A small contrastive audio-text model, trained from scratch.
Model: encoder norm batchnorm, text encoder norm rmsnorm.
Data: trained on short read English sentences (LibriTTS-R), 15.7 epochs.
Rows from block 9 of the audio encoder of a small contrastive audio-text model, named by matrix and row number. Each number is 200 + 40 x the weight over its row's rms, rounded and kept within 0 to 999. All counts start at 0. After the name is the row's rms in percent of the matrix's.
After each channel's rows are labels from the 100 clips, of 14976, where the channel reaches its highest value: "top examples" is what is common among them. Only what is clearly more common there than usual is listed. The data: short read English sentences (LibriTTS-R).
# c30: last pointwise conv (encoder.blocks.9.c3.0.weight, 256x256x1), inputs 0-255

c30.116,103,170,166,254,214,204,256,299,171,191,158,162,222,126,226,84,153,183,211,149,182,226,218,188,194,223,193,169,166,252,209,221,192,209,210,273,207,196,89,235,219,239,215,255,154,186,212,237,196,181,132,215,217,216,166,233,203,221,222,286,186,149,201,172,109,267,212,230,213,249,216,214,224,166,239,258,233,256,172,175,173,196,125,254,210,226,166,234,205,213,178,196,227,169,207,128,190,205,193,226,194,245,152,199,137,218,239,219,262,181,211,181,194,211,221,115,177,261,186,145,213,208,190,161,189,233,189,233,225,210,183,171,178,258,202,156,167,231,79,237,157,301,197,282,150,232,204,219,188,195,205,191,202,153,149,144,186,260,200,128,200,134,210,164,202,201,198,226,259,207,234,227,240,202,299,208,163,204,179,199,153,191,173,260,241,186,216,190,268,148,216,242,245,239,207,218,193,190,236,324,209,174,218,209,175,280,186,219,247,213,217,184,188,171,262,154,152,152,168,224,234,259,232,175,187,173,142,205,188,144,233,189,201,141,160,191,162,244,172,187,149,134,149,181,258,145,272,257,274,161,245,268,164,181,246,218,205
top examples: the word "i"

c30.198,104,119,181,249,206,241,263,236,179,256,155,176,164,175,186,170,211,256,202,162,216,202,202,162,203,181,301,226,226,236,232,158,212,190,187,191,158,224,135,167,222,148,235,208,221,175,250,240,238,129,226,237,172,139,184,279,170,158,191,236,185,103,158,149,269,128,201,198,172,281,177,211,187,164,230,217,220,221,262,165,234,194,172,244,268,207,193,200,277,213,89,192,112,198,192,143,154,204,254,212,242,180,200,240,133,246,191,219,159,193,165,161,213,197,258,183,269,191,196,199,219,187,249,180,218,142,132,202,214,217,208,192,203,215,152,199,232,228,203,255,266,200,226,187,204,209,198,255,149,248,166,187,233,187,142,180,187,204,217,191,196,199,206,229,223,239,177,162,210,229,234,245,252,181,260,264,253,236,238,155,210,222,167,130,286,212,228,211,235,207,184,245,163,230,168,191,172,198,180,188,251,157,195,256,150,212,227,181,149,189,220,265,148,181,239,202,147,176,242,224,187,241,111,240,221,151,138,190,215,179,256,273,172,151,131,151,154,259,214,246,273,222,153,234,239,235,243,217,278,295,152,246,297,260,204,183,223
top examples: the word "i"

c30.232,106,224,226,228,241,168,211,234,228,223,221,140,197,230,213,172,218,201,294,228,217,251,229,183,193,209,164,212,175,209,184,209,175,203,229,122,209,122,174,176,247,218,201,221,267,174,139,207,227,197,226,214,139,187,155,199,239,199,258,250,189,217,219,171,192,198,249,174,221,284,138,182,170,241,123,182,165,174,163,195,159,232,176,135,207,235,94,193,169,178,262,166,136,154,205,254,153,237,250,191,185,257,117,198,194,280,119,148,168,212,201,176,168,181,266,170,183,224,188,259,243,229,165,164,87,174,219,213,280,215,181,246,273,199,209,250,193,216,230,212,142,231,196,217,201,122,219,211,224,167,213,184,134,178,149,153,222,288,246,216,163,191,293,227,199,181,173,234,283,203,186,179,197,179,165,210,247,206,211,157,178,184,265,145,160,306,132,219,127,237,159,198,187,185,243,165,204,207,109,205,217,225,146,153,248,254,194,200,262,215,208,203,252,206,179,273,169,206,167,157,183,154,196,205,221,120,157,197,270,220,220,147,136,286,181,201,225,272,211,181,211,215,223,258,209,218,252,238,254,205,148,168,209,209,149,170,183
top examples: the word "i"

c30.71,101,161,194,211,103,252,256,163,226,111,281,211,235,250,225,161,176,226,163,232,288,205,223,213,266,217,218,243,208,177,235,212,192,203,198,225,204,203,137,170,232,221,268,252,265,188,217,211,283,180,154,115,322,192,252,200,172,161,199,149,212,182,157,256,215,111,228,219,189,246,169,161,202,224,225,239,187,278,201,230,161,228,201,166,185,225,212,218,147,227,178,229,197,205,190,199,154,180,207,249,194,270,190,160,185,204,241,178,180,199,223,139,168,197,174,221,174,205,232,177,213,172,194,173,175,132,198,252,271,298,182,191,230,198,123,173,213,183,198,223,202,185,198,111,181,110,197,213,150,310,220,150,254,206,233,220,237,135,278,247,250,207,232,164,204,220,165,178,117,228,166,211,172,282,188,207,216,212,139,240,186,272,240,238,213,195,206,232,221,194,208,225,213,202,233,191,234,262,188,203,204,224,277,264,212,187,229,253,192,232,213,171,221,162,158,165,189,240,256,152,251,217,172,236,196,210,174,159,192,230,223,193,184,205,214,266,218,245,181,193,220,207,287,114,255,181,164,241,246,166,205,135,286,171,179,92,171
top examples: the word "it"; the word "is"

c30.97,103,162,218,161,201,242,218,225,200,176,249,223,236,226,231,287,238,246,240,239,169,170,298,193,156,239,180,206,217,158,156,319,253,179,235,203,166,166,258,221,184,176,221,245,197,204,215,251,240,242,239,174,257,178,158,191,197,271,309,128,221,231,233,218,189,232,162,238,240,203,203,147,233,234,256,162,152,192,192,167,250,200,157,233,190,235,114,175,139,155,286,260,159,236,161,180,175,225,161,247,211,179,211,150,185,106,141,251,150,156,187,189,154,175,184,248,202,289,198,136,132,258,167,150,240,209,189,170,183,191,272,202,274,245,141,205,148,225,219,162,194,237,207,189,233,208,188,220,153,290,209,165,133,201,289,208,237,254,183,208,175,159,162,182,200,271,145,232,150,192,272,166,191,216,224,180,212,207,199,178,159,191,170,243,217,178,196,104,164,170,181,230,173,182,209,180,205,164,140,245,220,210,195,260,217,180,201,243,197,242,207,177,214,235,209,197,270,189,162,260,194,204,175,118,194,138,162,202,211,228,198,169,269,196,278,139,214,281,216,218,241,201,227,228,177,289,182,178,243,232,189,207,232,181,171,238,218
top examples: the word "it"; the word "is"

c30.195,101,230,188,139,165,189,191,238,236,218,201,183,180,192,212,270,191,188,204,146,272,252,166,190,216,156,140,192,245,235,227,193,204,201,229,270,204,268,155,157,175,157,135,263,251,168,221,175,183,247,183,191,211,229,191,250,217,194,228,177,152,171,189,116,213,237,184,173,173,208,146,199,256,105,235,228,187,240,217,208,187,209,202,191,262,280,183,236,228,209,207,238,171,192,144,187,170,196,247,163,214,156,272,170,138,284,209,115,135,294,273,217,227,223,181,215,208,215,226,176,292,271,243,175,235,112,189,167,247,204,225,198,284,238,215,183,173,184,215,218,211,202,195,244,171,101,210,232,246,252,188,165,246,242,180,182,200,173,255,267,161,162,204,227,255,166,147,134,215,195,174,210,193,189,193,210,156,190,289,152,176,256,106,211,146,211,199,281,226,236,252,241,219,138,166,162,116,187,176,143,261,250,101,192,176,207,195,209,268,204,175,133,157,249,256,217,206,162,181,210,186,199,205,215,240,227,178,205,156,210,164,260,202,184,206,134,152,236,153,232,174,235,291,178,157,195,158,234,173,178,227,240,160,212,235,244,234
top examples: the word "what"

c30.78,097,224,241,208,216,234,208,188,262,173,177,236,173,187,183,190,184,177,171,150,218,233,235,176,227,134,243,233,187,176,210,159,223,227,214,174,217,201,270,156,191,133,183,210,184,189,237,134,238,250,205,98,289,236,197,139,148,191,196,162,207,164,265,197,244,172,176,260,230,154,171,182,272,156,169,229,185,203,208,173,237,246,136,131,191,193,150,206,219,203,229,212,228,209,203,174,170,172,239,220,185,226,207,207,190,184,253,141,159,208,166,200,213,239,224,247,116,171,209,232,220,167,127,201,206,185,227,177,205,196,265,155,256,111,158,186,204,160,174,155,236,122,151,169,237,201,222,229,268,220,236,220,197,161,246,220,298,155,193,142,228,160,190,190,213,257,250,176,268,258,218,262,139,208,166,252,168,256,214,235,284,209,179,234,242,228,281,106,191,172,171,198,175,277,205,234,180,205,135,181,172,193,216,198,209,260,221,213,166,291,225,184,192,173,168,134,216,270,278,283,214,193,181,177,203,187,228,163,143,250,201,144,92,198,278,210,195,175,223,245,154,197,125,251,173,175,251,230,174,146,196,224,207,143,120,119,202
top examples: the word "is"

c30.76,101,186,240,169,204,226,238,202,157,162,170,262,171,174,214,194,203,156,211,242,249,164,242,181,116,274,261,184,199,191,196,180,193,151,196,248,224,209,104,192,244,177,144,205,186,228,175,217,240,175,289,133,212,186,176,249,195,143,219,191,220,249,203,123,196,174,188,215,146,236,244,245,245,215,228,263,269,149,127,173,231,174,214,172,180,198,190,216,159,229,224,286,246,235,256,210,232,200,251,180,153,190,176,200,187,184,207,224,190,167,166,215,157,277,173,163,259,213,256,180,154,179,188,196,188,199,230,185,235,267,194,141,255,191,260,228,237,214,258,215,312,192,245,138,112,138,252,192,227,206,200,196,163,162,204,216,213,133,178,179,158,161,147,209,163,225,217,207,206,182,119,220,170,179,163,323,223,159,180,163,219,238,226,205,178,224,248,184,187,231,235,190,186,232,216,156,162,208,267,152,189,174,219,179,187,157,251,201,228,188,222,257,188,240,199,184,116,177,295,163,135,179,252,214,200,176,197,153,213,200,160,151,169,230,187,201,221,160,123,170,145,311,136,180,194,118,186,169,134,260,142,267,191,123,169,199,129
top examples: the word "i"

c30.169,101,180,207,151,206,255,260,161,208,160,194,215,241,206,161,217,185,210,184,286,146,216,229,173,201,101,227,227,175,207,190,146,172,262,195,273,175,233,208,189,176,241,144,195,179,267,249,168,174,166,185,177,203,221,223,121,166,123,363,165,205,191,281,199,105,219,236,178,206,166,154,154,225,163,188,231,167,229,197,192,198,255,179,229,185,219,201,180,172,192,153,261,202,106,265,198,165,170,187,164,259,141,206,185,232,169,170,181,191,150,233,161,233,186,188,224,215,258,220,212,271,266,233,199,189,225,157,168,174,278,252,189,181,211,146,173,257,287,234,212,224,197,239,192,201,200,186,195,260,275,114,215,249,222,113,173,257,189,197,215,189,207,194,165,210,129,171,178,163,171,194,143,117,218,191,162,216,198,164,218,191,182,212,164,209,206,218,229,199,185,252,188,184,160,222,208,202,220,241,158,194,155,235,260,140,107,277,158,210,238,182,165,186,183,229,223,215,220,189,232,197,216,98,265,257,190,233,216,251,202,236,173,216,251,273,187,238,229,227,229,247,156,210,242,217,271,219,212,152,286,220,177,155,172,250,177,115
top examples: the word "what"

c30.229,093,171,232,132,174,202,200,192,165,161,260,249,110,250,196,260,130,204,134,264,223,158,223,209,261,182,238,223,208,152,177,234,159,169,238,242,169,235,201,257,186,164,279,215,205,189,210,181,234,239,243,106,185,208,177,252,218,206,189,207,156,224,162,147,215,271,133,152,244,143,141,134,218,277,201,196,306,171,91,179,166,233,105,215,233,216,174,240,201,182,298,170,212,207,188,208,154,214,268,215,189,213,171,208,130,215,145,177,136,198,245,232,197,237,208,232,254,268,203,183,204,212,172,150,249,166,137,175,185,206,236,156,273,172,220,225,232,181,191,231,191,199,195,166,172,194,261,191,208,198,177,189,184,187,225,124,233,152,232,182,283,183,136,216,151,180,225,156,263,210,259,196,119,170,114,173,245,264,219,193,250,209,145,241,153,174,152,251,192,169,219,199,242,197,125,135,236,129,226,206,215,230,151,210,118,231,206,193,193,233,213,228,187,226,235,141,258,210,149,219,214,149,171,225,239,236,229,197,177,182,260,246,196,172,180,187,181,282,178,208,205,183,262,236,171,198,213,179,172,227,151,204,161,276,218,180,228
top examples: the word "is"; the word "what"

c30.65,099,205,217,137,242,174,182,180,232,204,230,179,146,207,245,268,136,198,212,237,222,261,244,289,191,270,214,158,199,236,210,252,167,202,213,181,199,170,257,181,195,206,131,182,123,202,132,294,246,102,193,265,261,190,231,201,208,121,234,139,190,205,152,250,252,253,185,159,159,206,227,246,225,225,166,194,200,147,219,271,246,174,218,153,183,276,174,215,187,264,259,132,214,215,189,209,123,232,223,199,203,275,227,290,208,210,185,214,198,230,181,220,235,267,183,187,160,268,179,170,137,210,172,234,137,189,271,194,160,229,216,179,233,94,178,211,186,205,230,193,204,186,160,202,180,141,221,157,167,212,190,231,181,183,185,233,197,249,110,222,226,252,180,199,206,239,258,242,168,222,219,276,199,255,198,165,183,142,211,205,223,201,216,251,208,232,253,201,195,119,207,229,174,155,182,206,166,179,164,160,185,250,156,229,178,194,131,126,168,224,254,143,208,219,206,208,151,276,251,159,142,196,184,210,206,176,143,282,180,209,246,227,164,158,223,230,194,200,226,138,251,194,283,166,173,207,113,239,180,196,183,287,131,158,237,196,160
top examples: the word "is"

c30.241,095,247,205,201,204,152,148,234,265,201,223,203,295,185,157,263,255,221,165,210,235,182,228,170,162,201,221,185,187,154,273,240,184,201,136,94,172,110,201,164,196,172,235,192,225,199,205,269,203,249,157,292,215,227,229,278,235,191,209,178,202,202,190,200,178,152,196,207,83,220,174,193,137,185,303,222,199,240,195,202,206,144,217,210,224,199,186,252,239,207,265,90,217,231,246,98,140,154,243,190,205,263,224,198,215,265,182,245,179,134,167,214,150,145,224,247,241,177,120,212,185,170,214,186,161,274,269,158,190,208,238,186,155,221,201,202,234,195,178,183,200,195,250,169,179,187,203,187,153,218,238,161,223,232,197,160,208,204,194,230,214,130,251,204,234,196,257,163,288,166,265,152,212,158,236,291,151,223,174,166,188,209,169,289,182,203,197,248,194,181,121,203,141,218,250,168,149,230,205,183,249,247,176,173,166,234,230,154,203,203,195,189,167,201,159,147,184,150,276,195,194,227,194,225,194,300,235,212,238,199,175,226,191,223,158,232,175,230,237,241,245,161,254,235,106,159,235,267,237,215,179,190,241,211,140,194,204
top examples: the word "i"