A small contrastive audio-text model, trained from scratch: text encoder activation silu.
Rows from block 4 of the audio encoder of a small contrastive audio-text model, named by matrix and row number. Each number is 500 + 40 x the weight over its row's rms, rounded and kept within 0 to 999. All counts start at 0. Numbers have three digits each. After the name is the row's rms in percent of the matrix's.
Before each channel's rows are labels from the 100 clips, of 14976, where the channel reaches its highest value: "responds to" is what is common among them; "loudest" is the band of the loudest frequency at the time of the peak. Only what is clearly more common there than usual is listed. The data: short read English sentences (LibriTTS-R).
# c30: last pointwise conv (encoder.blocks.4.c3.0.weight, 256x256x1), inputs 192-255

responds to: the word "was"
loudest: 4000 to 8000 Hz
c30.26 108:481547466486542487455513523514486556459477469508539523455490445502528413514474537456486566515440569546445543543454486437441557401576515481562485526525475473472464442500520492501511508563495490

responds to: voice: female
loudest: 250 to 500 Hz
c30.58 095:556501478541495495531535517468494508467512473483468583470487403399524469430563630505527531552511431514487475449531514563555436514496441482499547453545497521513449547503464536483419563555536418

responds to: the word "is"; the word "was"
loudest: 250 to 500 Hz
c30.202 106:512442473481496545434537555481496455506558402510496499536578576499483504492502521500475537492488518489583559562470543571521503521508465528467501541536502529466506466553527550492560475507499519

responds to: the word "and"
loudest: 500 to 1000 Hz
c30.176 104:419453531483508520548494529516507578512473482473423539527512499416503531546566454551495413556539475442563508528486555507449379452424483545486476489502439507607526484518434512467511533547617434

responds to: the word "was"
loudest: 4000 to 8000 Hz
c30.230 102:525502571476505503528476561511431465440468457509505536490582513503563492589536455420552502509507493482516539400423558413527484428527521458455525463545462425416486494541484564459508471550540565

responds to: the word "not"
loudest: 250 to 500 Hz
c30.28 101:476485477502547510444485476418531563566517434493429491505456535473521451470561444540565533459530398474460533577491465467489488533483521502599430531498566530509501488498554601501513515521499529

responds to: the word "was"
loudest: 4000 to 8000 Hz
c30.146 102:453428490453434465526517458471536486531479526537536491517502541554475494502526479480584507463442509507417463492531541492517511514532474463486474528535493486546468516549525514512575453490469540

responds to: the word "is"
loudest: 4000 to 8000 Hz
c30.60 108:568536481497496491516490557475516487459520495456512547530472557504470490546494459557464533580533468482480491519589537474556524477504528467480516538504539521520398512486435451466490509520484525

responds to: the word "was"
loudest: 4000 to 8000 Hz
c30.154 094:494469484484537513478478535515544463458541509505466430545525560595507502529496568566441533491436479445469491505506504510530551515525448532460456437546496448506413565490527472515455513535586591

responds to: the word "he"
loudest: 2000 to 4000 Hz
c30.16 099:490476545511515488433547556518474499564590514423502503498457565538487471534520508517545515491407533506513523412533547489488485565509523483432507540528485504466475497495560507570448507489523402

responds to: the word "i"
loudest: 500 to 1000 Hz
c30.18 114:550521461533458496522449498507468517595499552495457454428459502486475571475515471552519521572480517558476567557471570439550516474446495524465463480561436468582454449513476525488518561472510541

responds to: the word "i"
loudest: 500 to 1000 Hz
c30.237 107:469556532465503491499510488508444489523546514550477496501501486493434454567511544552487517493511496486523485506506471505462552488541566558531518446497551508532476542564532544482522512519481551

responds to: the word "was"
loudest: 250 to 500 Hz
c30.224 090:487424528470499521514568532453425512519497521445387494441460514505556459482551503513498514570500542404474548498492464452478499472532549530506523479547517557472501483543543512566520537532511549

responds to: the word "was"
loudest: 4000 to 8000 Hz
c30.168 099:538437498475498469431471522456449538466449461576543485467472500472502517553575534446520497524483512494460535382558558538496516532499459476574518481481513488528557475572549518423477443525460543

responds to: the word "was"; the word "is"
loudest: 4000 to 8000 Hz
c30.44 098:526537515466499502488504480558487498482489483457562497536506497541471395520517499444503438451570507497501535449530475534506467495680520460543444572518497538527477533498570454561502438535432504

responds to: the word "it"; the word "was"
loudest: 250 to 500 Hz
c30.196 099:427563421431537481518478560476468469567538458521481506527448481456491562500503504457561466515503485550540538551500520505526468478518550491557529469441577524515484403545597470483539499520465523

responds to: the word "i"
loudest: 500 to 1000 Hz
c30.191 103:520547514537479521491474466516407448530473408506443541516496594527437560503434551538486494479469512500547482521500552439483599510415480557518521491465517473448523443521492436533505527537539523