A small contrastive audio-text model, trained from scratch: 7.57M parameters, 15.7 epochs.
Rows from block 2 of the text encoder of a small contrastive audio-text model, named by matrix and row number. Rows with one number belong to one neuron. Each number is 200 + 30 x the weight over its row's rms, rounded and kept within 0 to 999. All counts start at 0.
After each neuron's rows are labels from the 100 texts, of 14976, where the neuron reaches its highest value: "fires on" is the input token at the peak. Only what is clearly more common there than usual is listed. The data: short read English sentences (LibriTTS-R).
# fc1: MLP up (text_encoder.blocks.2.mlp.fc1.weight, 1024x256), inputs 208-255
# fc2: MLP down (text_encoder.blocks.2.mlp.fc2.weight, 256x1024, transposed), outputs 208-255

fc1.149,189,145,212,194,186,192,221,235,159,152,186,246,135,213,241,183,174,198,251,214,218,195,157,230,258,210,203,236,192,201,165,209,125,230,203,251,208,217,200,205,219,206,279,242,172,202,228,265
fc2.149,191,215,156,273,193,160,224,105,184,179,218,143,239,193,250,192,233,214,213,202,218,219,202,210,214,218,229,178,220,173,132,147,183,182,170,178,264,185,195,217,213,234,176,183,221,278,224,226
fires on: "n"; "m"

fc1.684,207,202,189,214,229,168,240,235,169,171,170,225,218,173,220,196,190,234,211,196,237,156,191,242,208,201,163,190,153,258,155,234,175,214,146,223,251,154,224,235,181,225,203,175,198,204,201,205
fc2.684,224,193,184,186,226,176,200,175,203,206,176,194,189,185,198,204,166,204,183,185,225,126,181,192,172,237,182,210,204,209,180,242,252,207,178,178,239,219,256,242,239,164,268,235,206,141,228,159
fires on: " "; "y"

fc1.62,204,219,238,155,208,143,167,206,168,174,241,208,172,222,200,187,197,236,205,151,187,192,212,182,200,211,193,149,242,211,177,219,216,204,220,172,187,249,218,225,208,188,201,136,268,237,163,231
fc2.62,154,156,170,185,180,216,177,245,202,154,197,177,199,195,172,192,197,181,181,221,249,199,154,154,168,179,203,151,222,227,183,234,255,210,151,220,233,209,260,182,232,167,219,210,176,222,156,197
fires on: "d"

fc1.384,193,201,247,180,156,188,189,198,161,177,223,241,206,216,198,206,242,187,179,178,212,214,202,171,164,178,221,184,224,212,214,235,204,224,220,174,219,220,178,199,220,210,188,227,217,205,190,119
fc2.384,160,229,242,218,223,191,185,227,196,219,217,203,251,235,185,171,175,216,149,178,233,164,193,196,179,199,210,205,200,234,178,190,222,213,244,166,196,163,238,227,183,162,204,210,147,233,224,214
fires on: "m"; "f"

fc1.586,207,179,228,226,204,191,221,186,148,256,239,197,249,245,201,164,233,172,202,219,188,175,185,180,189,139,205,199,152,168,169,199,180,197,267,198,208,193,200,169,163,218,177,200,167,169,197,174
fc2.586,192,290,273,221,219,120,207,136,139,182,193,156,213,199,219,177,168,162,232,188,190,173,194,173,225,244,175,230,181,234,178,215,214,203,241,207,246,209,216,203,220,190,188,211,278,220,239,223
fires on: "o"; "u"

fc1.499,205,175,210,221,227,176,221,221,163,206,229,167,141,219,174,225,242,217,175,244,255,173,189,175,257,204,176,165,197,232,193,196,229,243,233,173,218,190,237,206,244,181,189,215,197,247,227,199
fc2.499,193,194,151,269,202,200,256,221,281,154,205,131,212,178,208,229,239,185,175,238,250,164,205,199,216,205,203,188,250,213,190,205,223,191,174,239,261,143,227,130,217,159,172,204,171,215,237,180
fires on: "m"; "n"

fc1.101,233,202,238,222,224,221,205,250,173,208,134,207,217,231,209,193,191,180,191,241,175,254,187,148,191,191,187,160,169,234,171,162,225,287,255,175,156,204,227,216,221,225,204,167,192,181,178,163
fc2.101,201,179,149,241,205,270,196,191,198,234,184,224,238,190,202,204,190,191,135,171,141,179,204,237,236,212,209,127,161,240,258,221,205,231,170,175,168,243,195,193,156,163,230,177,209,211,204,234
fires on: "f"; "g"

fc1.702,203,189,206,226,211,143,230,222,172,213,218,198,157,256,159,197,214,191,173,204,235,220,206,181,215,180,201,226,204,215,229,164,219,203,201,207,208,181,200,148,216,237,168,204,183,128,172,155
fc2.702,216,121,171,150,194,198,178,194,187,185,209,163,151,145,148,166,185,192,160,166,214,171,184,243,211,213,221,200,170,186,175,159,218,129,214,197,300,193,200,188,202,215,172,225,197,222,181,218
fires on: "m"

fc1.354,191,97,268,233,215,174,169,237,237,181,176,190,217,149,264,213,179,186,196,281,209,232,190,227,193,224,198,211,212,216,135,194,206,213,218,195,230,153,198,221,191,190,198,144,156,202,165,188
fc2.354,199,212,224,149,181,260,196,258,220,224,192,257,245,202,194,192,167,197,178,232,222,161,195,130,184,203,216,158,191,220,245,230,192,213,183,252,214,198,220,267,253,208,183,268,181,227,193,229
fires on: "n"

fc1.455,198,195,169,226,185,246,199,163,197,245,181,243,159,194,161,213,242,177,195,131,178,232,166,169,226,242,177,173,231,206,167,246,145,234,218,198,218,194,278,199,193,222,186,223,204,196,172,198
fc2.455,207,230,186,144,226,214,180,211,229,259,235,228,236,228,232,166,185,209,230,171,218,178,203,170,227,183,212,166,188,179,212,193,196,168,165,216,209,205,177,218,146,205,176,192,206,162,221,171
fires on: "o"; "a"; "l"

fc1.112,203,256,168,235,215,150,186,181,163,190,202,213,196,192,134,168,223,184,203,205,151,156,218,196,190,220,241,154,237,176,120,217,202,164,215,195,195,246,193,230,248,201,256,146,184,146,201,187
fc2.112,176,235,270,188,230,193,209,150,225,244,223,183,221,220,219,202,179,180,129,125,217,146,245,175,218,227,200,227,245,200,177,166,203,216,158,204,215,256,218,200,207,184,228,191,229,188,265,189
fires on: " "

fc1.605,239,189,226,213,247,230,233,194,131,206,169,123,200,248,237,188,194,186,151,167,224,167,237,203,201,152,198,223,204,192,237,213,156,156,204,240,208,209,229,202,183,236,200,208,200,183,183,240
fc2.605,165,198,198,216,198,171,225,193,183,166,184,199,207,237,162,228,219,205,208,188,153,253,213,190,168,161,170,166,154,221,246,204,236,150,211,194,199,188,230,214,204,209,206,175,139,215,202,188
fires on: "o"; "a"

fc1.2,204,203,196,173,202,178,214,210,247,256,229,183,201,219,167,149,171,243,181,267,258,175,227,272,210,201,226,152,180,233,184,217,199,187,222,221,221,183,214,222,251,241,198,222,224,204,199,219
fc2.2,234,232,169,189,186,206,169,215,176,220,202,175,195,215,147,215,153,193,224,215,160,221,242,239,163,162,219,156,223,203,215,214,221,209,184,139,187,188,182,209,193,207,203,192,166,207,241,139
fires on: "n"

fc1.79,198,161,186,189,236,218,259,178,178,222,189,174,200,170,213,178,151,206,247,223,221,230,185,233,199,186,266,196,219,195,211,177,176,236,236,227,195,198,181,156,170,193,161,182,213,178,189,213
fc2.79,227,197,228,210,168,181,186,191,162,176,184,261,211,248,255,173,178,243,218,223,221,162,185,281,215,267,174,189,216,203,247,174,211,201,149,199,241,229,206,180,173,196,198,238,209,238,174,200
fires on: "n"

fc1.407,201,198,223,171,239,170,208,159,176,170,195,206,192,218,235,229,186,145,178,196,240,168,119,237,201,201,228,166,159,186,206,245,134,211,187,222,250,213,192,194,216,143,191,221,194,221,217,183
fc2.407,207,220,141,215,187,210,219,225,202,186,157,205,214,209,193,219,195,161,273,165,219,186,196,189,221,180,223,160,239,192,203,197,190,220,185,155,251,243,206,201,143,243,209,234,210,175,183,215
fires on: "m"

fc1.410,253,184,237,240,225,222,259,136,226,196,220,208,168,192,245,197,206,246,135,121,169,192,214,168,210,160,170,208,208,159,209,167,155,162,220,176,154,179,246,173,203,219,164,200,157,166,139,207
fc2.410,207,188,232,163,139,195,169,225,206,162,262,179,206,146,226,196,196,154,161,100,172,233,161,184,201,185,192,197,183,258,230,182,188,198,184,186,168,213,198,178,195,192,238,178,261,245,214,258
fires on: "o"; "a"

fc1.641,233,231,173,184,240,223,199,266,197,172,241,168,202,248,227,207,188,207,168,152,242,194,186,194,193,238,196,190,188,235,204,175,255,141,196,256,223,185,173,143,204,168,164,246,197,223,172,202
fc2.641,252,221,228,205,254,205,239,212,250,225,222,160,192,191,146,216,181,223,159,199,172,184,205,184,170,137,172,126,163,166,241,193,203,241,195,178,285,222,200,251,194,227,177,181,211,213,172,198
fires on: "n"

fc1.198,245,208,212,201,252,190,211,246,194,219,198,249,214,201,195,154,187,257,171,187,201,195,205,161,203,204,220,111,186,220,203,193,205,194,215,230,203,181,206,221,195,206,182,166,145,200,216,185
fc2.198,204,214,232,183,159,153,218,283,279,220,219,210,156,216,154,232,233,209,206,211,206,167,164,192,223,191,217,174,175,226,204,149,256,237,227,226,228,178,186,182,217,163,152,205,195,182,206,212
fires on: "m"

fc1.647,240,218,227,227,229,215,179,203,161,191,176,153,216,179,223,243,169,223,144,211,168,120,179,188,199,156,200,163,223,197,181,232,179,194,220,168,164,222,262,220,206,241,266,221,179,272,157,144
fc2.647,219,210,195,188,205,168,239,212,207,134,266,207,197,231,206,202,189,253,184,196,222,223,208,182,228,252,223,250,164,195,207,218,208,186,205,236,174,194,217,213,229,205,147,177,165,231,241,235
fires on: "d"; "v"

fc1.557,135,196,216,184,198,188,210,150,183,228,203,218,222,164,187,211,239,201,188,244,147,157,213,175,194,273,127,185,179,164,218,217,244,222,169,185,206,166,251,215,183,211,218,236,203,192,259,191
fc2.557,155,215,185,206,205,181,224,236,169,133,200,247,205,232,225,164,200,189,181,195,213,168,156,185,170,216,172,186,200,184,214,189,164,191,221,231,168,215,227,226,177,206,199,181,248,125,230,213
fires on: "o"

fc1.528,180,186,233,255,195,251,192,260,192,210,223,219,183,173,271,152,185,96,217,231,177,150,184,237,159,195,205,207,201,183,162,183,189,208,149,201,199,183,151,213,255,185,193,198,194,220,197,187
fc2.528,234,186,167,219,196,232,170,231,223,223,169,171,201,232,164,191,204,193,243,188,208,170,269,149,218,203,213,194,205,191,203,226,227,208,212,178,192,189,136,222,193,210,218,183,230,222,245,173
fires on: "n"; "m"

fc1.521,175,198,235,232,194,211,184,183,194,200,203,191,157,268,228,182,186,186,224,200,204,127,179,207,208,200,147,183,141,202,189,234,216,182,174,191,118,187,185,166,169,203,220,158,257,188,176,214
fc2.521,209,211,212,201,165,187,214,194,185,233,216,171,242,169,153,182,176,159,192,176,158,264,226,210,148,186,159,178,176,194,206,183,205,149,158,161,198,153,161,218,267,183,172,247,220,181,128,183
fires on: "f"

fc1.711,228,234,159,197,219,194,218,181,184,213,226,189,171,188,186,199,179,162,177,214,146,237,192,172,215,257,176,226,156,204,197,218,206,176,166,224,162,210,212,173,177,180,205,245,178,224,174,183
fc2.711,263,208,230,175,261,216,209,197,184,213,197,218,209,201,148,225,203,205,196,255,224,199,184,176,184,171,158,213,170,220,144,199,217,180,223,220,282,200,299,237,186,237,175,193,231,216,178,273
fires on: "n"

fc1.120,199,209,237,208,184,166,182,201,216,236,202,194,230,139,208,217,187,204,181,176,226,196,163,206,184,201,246,243,173,244,199,209,229,235,187,250,177,161,205,182,207,181,164,232,234,240,177,195
fc2.120,207,231,211,206,213,207,169,252,222,180,163,189,185,169,203,208,204,194,215,174,220,260,203,192,223,164,220,185,115,254,189,230,189,207,181,199,231,201,204,159,166,221,170,198,237,211,216,238
fires on: "f"

fc1.310,154,150,170,203,171,226,207,231,142,158,187,260,221,196,221,251,181,210,223,211,229,153,172,141,171,195,177,200,199,194,242,246,239,181,204,129,197,162,195,187,185,225,157,160,214,153,210,168
fc2.310,260,239,241,173,263,177,202,218,114,191,197,194,215,161,225,183,247,195,199,243,164,191,245,150,166,203,236,189,170,174,222,198,156,213,189,253,192,239,191,157,217,237,214,158,241,140,191,194
fires on: "r"

fc1.209,206,206,240,200,269,156,242,212,124,231,201,177,183,228,175,185,211,240,186,181,153,201,233,189,184,184,187,171,210,208,183,239,174,196,208,208,165,147,211,192,247,211,210,216,167,216,236,154
fc2.209,185,202,199,121,224,200,155,253,202,223,248,182,256,204,165,170,210,164,202,165,217,190,172,251,246,195,254,159,173,222,211,151,182,236,188,207,172,178,195,189,212,233,211,220,181,209,190,170
fires on: "m"; "n"

fc1.64,112,230,196,191,224,223,274,227,127,199,201,155,219,244,203,197,240,198,199,193,254,160,164,227,178,189,153,196,179,229,216,157,195,193,225,179,210,211,157,194,196,193,173,184,187,203,225,158
fc2.64,153,201,186,202,260,233,202,205,219,208,191,150,186,221,214,152,170,142,165,160,194,138,199,209,194,142,212,177,207,206,206,254,177,169,135,254,196,255,212,219,238,246,190,219,210,204,200,191
fires on: "m"; "'"